Weights of a small multi-label image tagger: 3.25M parameters, trained on photos of plants and fungi (iNaturalist).
Rows from block 4 of a small multi-label image tagger, named by matrix and row number. Rows with one number belong to one neuron. Each number is 128 + 24 x the weight over its row's rms, rounded and kept within 0 to 255. All counts start at 0. Numbers have three digits each.
After each neuron's rows are labels from the 100 images, of 14976, where the neuron reaches its highest value: "responds to" is what is common among them. Only what is clearly more common there than usual is listed. The data: photos of plants and fungi (iNaturalist).
# fc1: MLP up (model.blocks.4.mlp.fc1.weight, 640x160), inputs 0-159
# fc2: MLP down (model.blocks.4.mlp.fc2.weight, 160x640, transposed), outputs 0-159

fc1.103:115108120108086154132139174126140156081150143100124105127113081086195131125125145124123126110167136133122147094104118146145160120158095143084132144105142099147151167154070142164133143153166112116107101130146123122148132129184163114132124139139144151116127120102092132141160169140117115101135154109120143129132168154097143129136130128130107132147119123130135181067114153088111165132086125120118107119128100122163150137118127154109189100104145126150131098158144118103142097092172137
fc2.103:107140129109154114133138075122165139152108174097132086092135079103127108096108128130122129117096156122145101147118112144113148168133128135118078164176169097145105096134190125143175130160103148113099103138130152152107127099105089099100097102123125122115150093140163120145144118173112124112092115171138126140175135131126101156127122171124108093124139105106102137163138120128176085111100143142145124096089134112132146124149120127084102146142128150162132107107119112104108128106117095
responds to: kingdom Fungi

fc1.552:116143100116087127098129138150122157079132132118154154096139100080184113114082156101177100096131143135136141113099138121144163094148082130134091122138144089146147162144087142110101157147105125123093095112144128132133132121138130135127074114120129137123110139108146131103158151149104123096090089152113126103153168136098148134151121139126085125131148108127152148119127126125120161119146128086113104093126113089140157165162122148096121110125139145128117084146157114121102059092179152
fc2.552:134127135102129114106162102108161118168132194101107111143141088126091105107110101122119130125111115122147085157108116174124146156131143135116076165131160104129108104096179100120177166121107167140133126127103148145114126088087086126116119108110138146129126140127135120114167126160122129157100112180141125131188136177146105141149103163140149155107122106098110129142138095108161122103109154132115110092103138171132105116122110109119117153130156120165131116060097161119115126129111116
responds to: family: Cactaceae; class Agaricomycetes; phylum Basidiomycota

fc1.547:139131136138119108146110135118158134119097119135137111175133114059170139096135165108113096120131086123154128145135097172094125088113115089114122098097145146178106107110118134094107157171118109120119126136116098091169100144124155179120146175114126156123120119128132109091135153128124119158141147182099131109126160173140180157128142132089067137106162103139112114125128130131072125119146117136111141116126097120100124138140118156124136132100123131110123092100132142088111090087140091
fc2.547:114171111140131143155143150128152090096137109191104138130116119118103147092147164078120154157093099101101105142153141111124158128130148166127130067113130146149166163145088154121087149137104137133090104135185132139119144126166120112154160160149136175110110083138113121129114161078158135109132142151125124071098152135127138167111136123144114127108127101121135129136158115096117134100129096144123103108134110147121148122135153172128131135121098142097128136110119087093109135066093114
responds to: phylum Basidiomycota; class Agaricomycetes; order Polyporales

fc1.548:118084116112096129097095173141135153075131138132128117118127094119175150172131123141132108119157132152100164127132114117184166121150116138106112100128116126131116086169111134169129131136144091092149113099113089105130179178167110089119114111114157136131144146142137110132155169111124161110164152086156117121113143172134117146128149107112133082129161105140105129080122113119113142112098094139184120149114152098158166094133107134108178141109138128144157121128127170104128125117154129
fc2.548:114156117181129143070115144113110157131088136127169175104127154174130135124119178147139093108125099140128157130135128114127125119108149158131169115117161150137166146100109092088127140160159131090126126103115122124113113164095170122102117112143134126149132129138156114133114124128148168111135115149140151108129128150160140105067123141152142148187152101125160126127127109082107129121147136170118088151106143122082113165180144130118127123122135130134141176100131159153125083181090129
responds to: class Polypodiopsida

fc1.599:113143102140115119136100145126161146142107145133130144162103158062161155108118164107129107085167088126095154151133093132103127093120133112128145088121142152157136091111099128118089131198121131132149123110109107075170106137159165160119133141124152129086141143102136112091116154091155151158107071167121108121153159166135164143117134141106111121109163101118107108113143149132116129117148125129110124121140138144088135151158125162136136152075134146128140114111128181129117084120120097
fc2.599:115165113125136130171153144121141087099146097202104145120115130121118131104146166087136150148088109111105109140150149096127151117117130155131127070116109137139152171130087166117072137117096141131097105130170141123138151109181121101180152162144120176109102097121121121139113163086139122101118139140124113090103162128140153159098121124124121128087122107132142134140159120092140138104148095118139114088142120133116145116139141174111115128143075142098114128123152104105099140075112128
responds to: phylum Basidiomycota; class Agaricomycetes; order Polyporales

fc1.382:091100153111110158087146106083128159148116151156116103117132127121154147128121102175135104137154122149110114169125134099173132127132134113152154108109103142136166115104105141134113108167132119106142161153103087104152111131111136101104092135133127122116141117157102109180154136096147156142163120119163087127140125207109095143138147153122135133166155152108150121104148140128130098097127115138153095129104194136104148165155111101117140152140150149142129124115166171145145082173096111
fc2.382:118115159147159101149148140121110108171116132092109120175102135140127115126146135129118131141130137104107106142121130194073131104117125123051117144136161078097140117106154102108167111119144140135124108121084143145166068083135153158146158175165114133141105154091099130089104117150135094170126151106135144146126178142115124134120100076108144146146101151163105139124067126124111125146141141131108166109090119155165133118129129125164109136117137122140136106107124147122103114131141121
responds to: order Asterales

fc1.575:086156171156115117139165153134091102104153089162105113134138131086122156093137130130106142111116134111157107090151132136099108113130087131105150130152160108154186127114147160076161116130105112123079122136095092148154148078094175136124167121145135116157118148115107163132114094125112104118150107071135115154111142122157133149149106101132105133121182143166139100135138161144106118127138101082145135117117082136112145124111137118142135108117116121173154137176146128159141141092132115
fc2.575:112150143162155169146124126102135131174101167099096099152150107152137105117113142153147113115102151131093145161107107173120102168131169134096112119164121113135118125096126087110174135105108145092157130152121117123165093090093126114143122134127155112126131116098113150098112125145116108163138119151103142135189125164184099137122101124078183144146112141095107096135096121137126128131099105142118141079163118124133159104145094118139123152173149113131083115100141150109132140160116160
responds to: order Asterales; family: Asteraceae

fc1.440:118105135128114138124133126102106109122163129130154096165064129066127119125147113176142134082155151174147098075121149096137098124114100102102126131127094087159142116120104154147112092144170093162114099132141118085129114095147174122150123131135128128103128106102095127144170178109094111099138130084159129146143117135133125136134107132117092160117173175137155124110113097089125135133091078129139143139109100146107167114113104132119137145088127114153152136149157104153132123121107118
fc2.440:136176126106190090184094083136138130129138136145159135105125110101100094133155143127114172109114137111119095103154145139133092127129142128107093136140155097133134107118127141120145113111160128116077082163155160140125096123128136112118097139119096134134166094124117097174113137119125101115111144116156139145143133117108132148103140173139098079129145155085097105167165154159156135151098100144127124132089172134124173100112136139107107121110154130137138113128120084100081117089144090
responds to: kingdom Fungi; class Lecanoromycetes; phylum Ascomycota; text has "lichen"

fc1.444:163121115131105090146115101100066110142144100148100130145106118143114163162114104127142175138149134151147129125139155081116175087161155115101091102149120158136145103146191119162127104112107165150119101123106114165100105151145125139139137130118165135132167160112116160136116171104121146159139154093148124137101121132116112154143123088137121113103128105143098136158125127127165070110106140135081155162140116136109104100094087112137128157124096144090119135133121164141096153148167113
fc2.444:135138121143133141109176144136128172136120110110157112088112151125135091118119109110164093155134123113176128114126153136143133153135108120117114162117111111201119132131085142119127174115142144126108118100135107110129153116096090130135125113116147118151109152126109141135127124165122088101098118162134165123171153134102119198155132158090111136116082111122141172077158146161146143121124154076140135143136154179163127142134128126102157102065122124121086103087152099116136119120160143
responds to: order Lamiales

fc1.172:105095155128128162096151078101114136124090146146168098132186108129119131118139094128128090177125108151081109175151163097119187120118124112155125092159137140166163101095116143131126168148123158103155133138106113125144152140112124125153156149138150128089137149127083118111160127142137145116121136127124157114150134179104096165115122112115135146140162131131173160121140123122116076129154114124118117104144163141091108165110102115118105112125121157160158132115157141138106104152070096
fc2.172:162098157121107133132144138170097127152091128081097131132134144115159165138148136121146168168123155088139145141077146136120126120150141073097117123113158142154168130150150097168150133137159125135137120131136135185146105144123147145099152182119148144126095180116099129140095146125141143147121168144130137164111127168133099176141150085124164125127097136128104150141087094132070109103156143093129116100105149131133123103138144110172114133101124115107117088115074117114146118134106127
responds to: order Lamiales; family: Plantaginaceae; text has "speedwell"; text has "veronica"

fc1.220:100126148136163127129137097081122117133087156209122115127135097127103163103127098187099182134133141145142134162133114174133127128127134140157133126151121120144133083100152123163173101149110093128138165139107112107160160126135130122090115147123127119128141123171134115168069109137148170135138148124127109144107125133138104157156146111122124098137140120182114095149167090130171103138107128140192155146146150139141119100146127096121119115118127097175138101138149164156128120110107121
fc2.220:147119161119111125140131132131098051144167112157096149139145166148113122148106137160144163154107136142113083099085125124150123138116129105092131112092079108121150172121104123146139109114117134139138099130115118126140133111144117157149119158155145141118123137068102122083117134091143107151133131103131103128111144152128097145172085100107181108121116145099127124163117148168082127122166106105129140156119114157130204146132122110153123126194127127101110145116113162125175151137114115
responds to: order Asterales

fc1.454:107121159128104092137118138128129136102156106153136187154129112137107130129080118105136110080161142144125134099177115129136130069138126140108172142154099149146154129119144128137147103113111160140140089114110115128149107147170196159125141118163141124128138140094101168111129145099162098086110091065134133142127143138179106137134094143131121150112165163153145085130125102120115135125105113140111128147136109135138175140118154139157119092095146127168145125128163168161107122120079106
fc2.454:144162079148105162133128131123143152120120145128164135067131126154118108195112107120114164150092107114141134105127115127154167152164129114163123141140115158115119100148126121153131122158111109110118153129113161147100150149098122112143149111100119137143150135125138125173089132129152176142146162161105145126106124151073105132112186138140131093160103080115138116087156149126152102096079180171143084151147122078171109156118113130113155112136126109116097149121123119137128116128153136
responds to: order Asterales; family: Asteraceae

fc1.126:134131113128141141134092108147125143067117139107171128129118097132168155162155139162104134089101102140119138107089143106161104122145095146118111121108103119140118111168115144156110115163105094112154114098131115103117155164155134100144113096115154114116162103123137086175125162140136156082160160115125149161099103113107136146105161102150126069130182124111095135148133102093135148138091100123161107163082128082099125099156113134121180134163118116113129109161119144118130116120143149
fc2.126:148177118144175158106099139083109139145154128121158145128151137158095116162122164118152121139108092155121137116155115157140112131132127126098134118096135106152146133115064120151153122084156121096141141128113126114107120114161163101114093152148125127122154128101096113130107118121147161118112128077156131072112129165131142151117122156183169162170098092104141116139142122099133173153119129148138120151089136180124169123114110109117136113141164146144165172115106175105112118155102106
responds to: class Polypodiopsida

fc1.158:116168154152176116131121086125130150116150071175168132112122146092086131121122081156112135095131150143160104114137090117096115085111151110107106134110174123157122138110117127095130115119118170108126128159069131132127159104097162163113121077146130094161113143146141129115112088137119137141158090146138118135096097104131129143135101130141109157132173150121114085170148104163098108155166122108142134122122105145106081140143125100125097113145169135129141113133128157173108107147117146
fc2.158:081164165099097066126138128127178111127101162114093123124144120121093123116130130095090121163110171121119120152120125146075136110158169130134126140152121134147126152107117121136177138107084112125104150115097103153147126117123100137163083136117117124145114121139145112151165143173138132204130133120141115138111120097107121194136112151124150147104113118136092094131147163119113101140115129201153121092129092132175138127121084144145112150141099146106112118157124136149150108121114120
responds to: order Asterales; family: Asteraceae

fc1.364:116115120107124098089120162121115115113159136112105135129129130070112175147165147103138137127146122102149146139154099108087189123132126112109161102106108153137114152199142155151114114148109142185161146153142135148120140179173127150130157146091141122134120130127121121101119131159136161154142159119113092105085121089137145135142140152100103147092175120138132151150116172176118087118149147138172109086151117108137090156107096155094137117146130134086138120134110113126134146116150107
fc2.364:107121160145187116132140098139138152126109084143200113137092116145126115113131108103097158118162123088133080139167135096100117155093070152127125168133150071131112126111120129140099096155147142151119140107134137094112099098123126119141130145163114136121130081140119119173152110140145100087111136078141109137169100111110154133107115154172096106095151151110113106164150129131138147152124127147110114157089127122127103125113165128082098105113145125155146093102138107143100114138144110
responds to: kingdom Fungi; phylum Basidiomycota; class Agaricomycetes; order: Polyporales

fc1.19:113139127167146122105164133084091084107162104135133094132153097092109116111086140120161151101174117140133099092107076164107163095140107104116143131152158078183138105136146144112165130146082121115133118158143129164137091179124153126135103110117116130167118095121102134128152120137108138143125129121122126149140132113139126154162107126126063120147199132137084134136139137149143113149115118139115139109142141094158124133109104157158139107124149111110118093163140110119120103073150135
fc2.19:128109139144136132117165123075104099111157169118105103106109138097121108097132132135168145128124153096135132170113084146118136125117114104104147092138133117098123107121146160198166139102094145095150159173132132134185106146110114107145114121131150153130151103140139159114112140131138092130107145129131136132140109092138123092164131137083117111163138161124140120118095136154125130139128084126105158140170085154176137126115176169158149098141142143102133094167136178079154132118130101
responds to: kingdom Fungi

fc1.122:134151106167201148148125072082148131144101142127113103137111127135103102122115108158132148154097127142145102113116103167134132135088135105146123119147137153137115090098152108143139105136073086124135161152090120117139135107136126081121128125080140097093128138154146143133124102163121166158116152131140122146103076112122103147131158158121118104161127148151151121128170152197160082135140153139148163082157116135114108129151095118145105172124138116148127117097155140149132122168146126
fc2.122:105127174136092117087126150153123104115136108114152148158151126144155136124164133179104105124142112117100100149059174082151153115080117142136131134132135111134134182104091117103064120130141142131146102103112098079146119117121116143159102133147137149075140117125111092081174115111099123118155095088107127121145120118143126154144096079103147106122133140101126132120110143129107143141163087145114131121118163130125151144146150128135120085179155109130170121119113128113174125157123116
responds to: order Asterales; family: Asteraceae

fc1.232:122117146161128148121098127099149131110130128133122098175130119120125099142144113156158097104115098119123125082068087165147133127129090099172089080124114124147079113098115117127181171134093106121143149097102104097164161138115142117149093146083146110124105135097158130127133168112119134123120149125100130179105134144121150152132150113109109120157126128135119120127144147134148119141154106087149162119120147098171155122122074143146164138134167089128137081120122167092162145123160146
fc2.232:109108170172111142111128158128098112133150149078131120125145115100133141127088131105165149123101175149143114127094134138094156121124105105102118151159125083081089144135140139174135151082120141140161115086111115146143145135166136165134136140130111077138118122113151151112131131172103130133105141109122148152159132090158092099126103127098132142097122154159185145136111133133156093139141185092146146098120096104131138147124137124123087144140129156139096107147148121153108127159154196
responds to: order Asterales; family: Asteraceae