Rows from expert 0 of block 5, named by matrix and row number. Rows with one number belong to one neuron. Each number is 128 + 32 x the weight over the matrix's rms, rounded and kept within 0 to 255. All counts start at 0.
# up: expert up (model.blocks.5.mlp.up, 16x80x160), inputs 0-159
# down: expert down (model.blocks.5.mlp.down, 16x160x80, transposed), outputs 0-159
up.5 [168 138 140 222  76 156 136 119 128 133 120  95 115 166 100  72 113 208  84 123 222 138 136 111 165  91 128   4 118 200 127  42 123 161 145 182  72 130 126  90 137 144 147 129 154  15 138 149  68 121 153  95 157 146 208 109  56 133 103 110 147 155 145  87 162  96 107 128 100 103 190 130 158 120 139 212 101 177 157 171  91 137 142  87 130 148   9  93 150 157 119 175 174  71 126 113 137 103 145  70 164  96 129 127  81 129 126 154 130  25 142  95  96 206 110 105 104 144 150  77  68 165 189 116 172 149 137  92 119 180 176 122 137 128  34 122 165 144 147  62  82 159 140 133  97 122 158 104  63 117 161  97 118 128 147 147 127 107 120 149]
up.6 [136 152 138 151 174 158 119 139 133 100 109 192  98  93 113 140 178 103 164 148  76 106 151 124  97 123 151 163 150 121  88 153 122  90  93 118 131  74  56 211 128 146 137 147 103 181 110  55 155  98 150  97 118  77 157 162 153  67 118 193 219 112 133 172 111 114  68 144 170 167 133 125 164 164 171 111 175  73  97 123 184 109 181 161  57 139 119 168 148  74 129  82 148 115 167 130 112  92 163 133 119  80 185 150 171 149 136 115 126 177  80 112 104 134 142 128 125 104 114 191  98  75 193 139  61 132 157 142 152  82  85 150  93 128 147 127 172 165 134 182  89 145 115 199  82 165 149 179 143  91  72 116 124 108  91 129  70  88 127 106]
up.7 [140 130 135 153 134 141 147 143 212 148  97 145 119 120  89 139  98 129 176 118 133 143 157 157 107 107 162 134 159 141 107 131 123 147 126 135 113 118 110 146 114 156 147 117 141 123  89  91 161 121  72 140 105 136 168 161 171 101 130 152 186 133 153 158 217 112  60 129 144 152 100 134 105 124 146 162 167  93  73 146 146 107 165 147  92 174  80 129 180 105 106 152 115 141 131  92 104 112 140 156 140 119 169 144 153 188  84 102 117  97  94 137 156 142 119  99 136 105 117 154  88  77 112  95  81 148  88 119 139 111 125 144 119 111 141 146 156 153 140 207 115 152 131 157  90 128 131 108 122 106 104  85 144 113 127 155  77  88 159 171]
up.8 [111 149 136 163 127 127  88 178  80 153  78 123 125 206  78 127 145 193  75 136  94 129 121  77 127  91 130 132 142 166  91 174 125 103 124 159 121 172 118 137 152 135 114 141  99 138 115 168 140 130 189 125 149 162 123 110  93 136 113 145 142 183 148 124  50 144 151 138 129 114 167 123 136 156 119 187 126 145 180 170 194 148 149 161  91  98 127 101 145 128 142 127  98 176 119 132 133 123 129  90 121 107 144 173 110 105 161 153 165 103 122 137  86 127 178 160 106 149 137 130 102 127 164 130 162 173 171  95 117  90 104 113  92 147 146 106 164 105 116  92 192 153 127 155  98 130 154 112 129 133 102 140 135 136 142 107  95 113  89  67]
up.9 [127  84 119  97 145 117 141  78 191 123 148 179 151  81 151 165 105  93 198 108 100 125 140 211 120 161 142 143 147 135 104 147 166 191 137 112 140 136 128  89 111 118 119 115 138 128  89 116 150 147  73 139 108 105 116 155 135 152 169 150 117 110 139 126 158 114  83 149 138 138  88 159  79 139 150 123 120 120  60 111 108  96 121 137 167 122 136 156 135 159 102 171 132 131 134 105  98 132  84 220 125 191 154 115 197 187  77  96 134 104 140 125 142 132  87 109 193 122  78 107 132 113  82  63  99 113  68 114 109 119 131 142 147  95 158 139 107 175 103 168  95 114 154 105 163 122 124 178 129 146 138 136 142 129 100  93 102 116 148 189]
up.10 [138 154 107 144  96 109  71 144 133 139 150  83  83 152 130  81 140 159 113 131 162 112 182 117  97  82 140 149  96 126  88 105  71 104 117 142 156 121  82 149 120 136 156 191 125 138 133 127 126 138 170 125 130 136 128 109 136 109 100 129 194 112 113 154 125 105 117 110 121 144 149 110 193 102 133  97 126 100  83 109 163 123 189 105 124 101  99 129 155 134 127 156 120  70  93  84 151  93 164 121 138  72 143 131 116 140 137 132 125  99 130 110 129 161 100 147  81  99 175 156  76 169 191 103 118 167  96 111  95 135  98  65  98 110  71  87 119 158 138 148 128 132 120 198 119 128 132 113 145  88  95 129 115 122 159 148 113  86 168  86]
up.11 [146 130 156 143 143 119 133 132  93 124 167 115 135 141 141 124 114  97 128 131 118 112 151 111 130 131 131 134 101 115 123 118 130 123 126 132 129 130 100 180 119 128 122 120 125 109 137 153 120 153 147 132 170 122 120 133 129  98 117 159 119  90  98 137  93 116 153 105  85  77 140 142 113 114 138 125 123 127 106 110 133 176  74 151 134 130 129 120 156 159 135 110 158 121 126 127 116 157 146 114 147 128 122 137  97 121 133 162 157 132 121 153 137 118 134 156 124 143 140 151 140 145 103 145 148 130 127 128 137 142 125 148 120 123 111 115 124 109 144 133 152 111 148 132 114 134 134 142 140 129 142  95 116 126 159 157 119 146 147 139]
up.12 [ 90 105 147 137 176  79 188 130 170  65 128 144 181  62 154 198  70  82 169 103 138 113 162 216  71 126 167 123 180 114 113 132 152 127 104 126 183 167 119 163  62 126 101  30 153 138 124 134  82 131 101 161 125 112 116 114 200 127 130 136 130 113 125 145 122 149  98 165 111 130 141 212 156 159 203 154 194  57 122 122 142 116  99 152  97 217 142 209 130  73  92  95 125 159 172 139  82 103 161 161  81 121 159 168 159 212 121 115 134 130 138  93 110 138  74 126 129 176 118 132 156 117  83 161  72  91  74 179 137  89 131 154  88 136 141 167 153 133 115 189 117 138 130  95 134  96 100 166 118 101  89  82 144 160 146 106 103 108 127 174]
up.13 [106 101 133 167 148 112 127 140  83  86  89 148 139 163  84 154  92 123  81  62 160  92 207 146 113  58 186 148 192 148  86 136 165 174 107 129 147 108 100 104 101 101 126  96 127 103 109 150  40  65  72 128 139 145 149 113 130 126 107  69 140 139 179 176  70 128 124 124 133 131 153 152 158 128 158 138 114 121 101  81 188 134 123 168  79 146 113 187 143  85 151 100 119 102 147 104 167  64 170 169 117  65 134 114 126 107 126 127 101 121 161 118 116 122  94 150 124 117 200 152  85 146  58 171 102 122  77 205  93 123  60  31 108  88 113 156  84 144 165 199 126 127  89 146 122 171 125 178  69  92  93  86 149 119 192 125  46 179 106 174]
up.14 [180 135 130  87  86 174  87  75 172 148 197 136  50  64 194  70 199 118 131 155 169 150 143 133 187 121 110 136 125  94  90  78  80 139 131 143  91  57 135 138 220 144 120 144 151  96 212  93 136 144  79 135 128  61 149 116 104  68  83 106 145  89 116 112 140  97 134  49 107 125  99 109 157 103 131  94 139 165  97  91  54 120 127  79 171 129 107 118 102 166 140 169 139  78 167 119 114  97 157  59 146 137 138 136 198 102 123 126 122 102  93  98 192 115 101  97  89 101 134 114  76 160 100 101 144 135  61  76 102 169 157 120 145 106 141 114 115 166 174 139  83  92 115 180 161 108 126 104 164 116 152 122 104 127 121 190 122 136 163 191]
down.5 [107 138 169 132  90 121 169 133  96 134 198 151 136 125 127 124 105 111 115 102 143 180 123 178 107  94 116  54  40 140 129  79 183 159 170  70  75  87 156 173  85  99 182 186 123 112 130  99  91 115 146 105 131  91 150  94 168  56  95 148 144 177 123 139 114  35 129 115  52  79 141 118 170  54  27 105  71 193 116  98  73 102  84 138 205 195  61 158 103 223 146 194 204 144  68 132  83 174 186 210 135 224 147 139 143  97  90 189  91  91 172 164 150 104 114  98 143 150 125 113 169 143  59 131 198 133  95 117 166 151 127  81 149  85 132 145  84 100 139 132 114  78 106  78 173 175 173  99  99  71 137  72 140 135 171 135  99 166 145 179]
down.6 [164  38 156  90 160  79 141 171  64 100  73 136 124 125 161 101  77 112 113 100 141 130 132 116 143 130 127 106 165 171 148 132 157 163 124 137 157 131 128  79 121 162 135  97 156 101 125 150 131  87  69 131 129  84 133 172 200 131 177 141  82 118 185  76 154 162 128 159 140 131 185 137 160 216 202 141 148  68 184 143 183  92 164 110 100 130 151 106 126 122 172  70 141 114 117 150 108 158 116 164 145 118 129  92  86 171 159 137 172 137 173 125  72 139 168 165 148 148 145 162 122 136 181 168  72 102  95  93 158  99 144 173 144 142 132 131 132 150 155  83 121 131 130 132 158  77 109 179  91 107 141 128 169  88 142 148 119 118 115  94]
down.7 [129  73 124 127 134 102 124 112  86 147 112 143  91 117 155 120 108 119  94 120 157 123 145 100 143 105 125 122 149 129 121 147 126 144 118 141 161 140 105  95 108 190 127 119 146 140 133 127 133 118 112 135 117 115 123 122 141 136 154 105 124 169 165  93 129 128 118 128 138 170 145 116 134 167 165 116 102  86 149 135 122 123 135 111 136  85 150  99 121 124 180 105 128 125 125 123 129 158 106 120 121 113 151 110 116 101 152 127 196 146 166  96  62 105 151 160  93 119 116 150 104 148 147 156 126 123 115 113 148 141 138 133 118 136 102 111 145 136 133 105 133 143 131 161 103 117 133 146 101 162 109 113 107  92 134 116 112  88 145 110]
down.8 [157 157 142 147 199 146 174 162  86 110 176 129 173 117  89 132 133  85 128 115 115 171  93 128 176  96  79  88  79 136 142 143 157 165 112  84 127 113 121 171  90 142 188 123 124 146 128 107 141 112  95 145  93  85 140 131 125  93  78 130 120 133 147 163 175 136 159 116 125 138 141  75 127 112  80 112 105 159 128 146 135 112  83 158 108 158 144 107  83 132 179 113 139 134 121 155 160 141 196 117 128 113 132 114  79 125 123 103  98 138 174 130 117 153  87 134 100 125 138  91 154 185 137 183 137 114 147 137 167 136 105  93 102 119 117 111  91  92 162 150  87  91 111  97 179 158  96 146 133 120 136 102 186 112 154 136 145 166  98 166]
down.9 [125 108 117  92 120  69 134  92 101 194 110 138  64 122 145 145 144 154  90 118 165 111 118 130 156 118 121 137 146 158 115 156  97 115 122 126 137 166 124  86 138 120  80 119 114 149 166 139 125 149 120 118 146 123 110 132 123 155 152  96 113 147 136  82 125 110  92 133 137 148 118 128 122 174 146 125 100 111 120 109 115 137 135  88 157  82 168 116 130 153 114 143 111 129 158  94 127 117  86 128 108 132  92 119 136 125 157 128 190 130 131 107  80 121 151 177 113 105 137 119 144 156 129 154 125 146 113  96 108 142 140 115 134 143  95  90 135 160 110 113 134 157 123 144 117  99 114 134 129 191  83 161 108 101 136 122 132  65 161 110]
down.10 [152  77 122 128 137 139 109 128  92  94 127 163 123 119 168 121  84 117 113 125 148 166 132  71 154 127 125 109 146 136 124 124 149 162 117 135 169 126 102 148 126 170 160 134 147 116 107 122 138  75  84 138 128  68 153 121 119  61 150 148 103 111 163  98 155 140 149 115 121 136 138 146 163 119 149 135 133 131 176 131 145 100 152  65 114 135  78 110 108 106 176  95 169 141 103 181 104 148 114 171 133 125 165 102 112 165 156 126 129 106 194 123 111 142 150 115 120 117 109 163 114 135 117  89 115 143 127 131 177 106 154 155 151 137 126 148 131 123 139 105  97 113 121 135 144 153 177 134  99  77 163  69 160 105 139 148 120 148  75 119]
down.11 [122 117 143 182 114 109  98 144 135 125 108  86 134 169 149  73 157 142 110 194 133 118 102 153  67 119 126 127 109 136 144 121  80 157 129 154  97 107 121 123 130 159 164  81 129 139 142 144 108 135 139 117 115 143 124 126 168 139 136 134 228 128  79 169 104 159 109  98  86 136 118 105 192 171 106 111 116 131 155 123 151 132 166 140 180 168 102  98 117 157 151 139 147 153 115 107  53 143 164 154 161 155 162 156 141 104  74 129 108 103 144 150 146 110 131 116 123 156 196  84 133 144 161 182 113 135  79 113 126 109 148 135 119 134 122 163 141 145 146 112 119 147 131 161 125 131 160 127 114 126 140  71 153 151 134  97 121 115 146 147]
down.12 [106 102 152 104 131  68 103 109 108  56 114 122 108 161 163  96 110 159 152 118 173  84 118 181  68 143 159  98 138  86 144 118 137 153 159 125 117 141 120 124  79 138 109 114 148 109 135 179 118 112 173 118 138 137 117 106 142 155 156  74 160 110 121 113 145  97 120 130 104 127 151 180 154 143 182 147  89  91 161 127 130 144 154  72 133  92 114 120 132 128 162 123 162  87 122 100  47 166  89 101 129 118  83 101  87 126 128 155 163 133 129 126  69 141 131 131 149 122 116 157 172 169 179 145 119 149 116 196 106 137 138 150  60 121  93 150 127 143 175  78 137 138 146  72 170 155 115 172 107 172 113 133  72 152  68 134 138  80 163 104]
down.13 [ 96 111 134 147  96 163 127  92 157  76 183 148 117 127 141 152 109  65 128 104 116 106 166 120 105 147 154 143 116 111  73 152 153 133 117 146 198  65  51 158 131 105  78 111 127  98  65 113 132  83 116  95 115 115 142 156 118  95 141 152 129  91 174 139  81  92 140 138 108  92 148 180  95 154 169 119 145 135 176  57 156 109 169 113 115 105 117 123 133  92 115  87  87  71  82 181 155 105 106 122 146  91 149 119 107 129 134 133 166 159  96 133 144  98 143 100 143  69 105 151 120 109 152  43  94 149 182 173 105 106 110 113 172  96 137 176 157  99 187 150 165  97 182 180 135 156 208 181 133 119 133 107  77 132  69 160 107 138 132 179]
down.14 [124 147 167 115 101 138 162 173 149 104 146  98 178 102 151 115 165  92 166 148 125 224  93 169 209 101  87 142  99  89 148 125 115 117 158  57 117  68 169 190 150 127  96 139 118 141 126  91 180 121 112 117  64 138 148  86 184  51  89 110 138  97 127 199 169 128 210  98  68 132 154 125  59  69  73  90 151 168 101  97 137 104  64 152 128 234  82 130 132  97 150  99 148 131  98 216 139 157 185  75 123 139 127 146 140 114 105 120 145 161  74 122 220 146  78  53  93 116  87 138 156 102 128 112 137 121 158 174 186 222 102 148 122  99 167 203 104  77 189 149 134  35 123  61 162 143 153  74 132  99 155  59  89 143 108 189 129 224 128 162]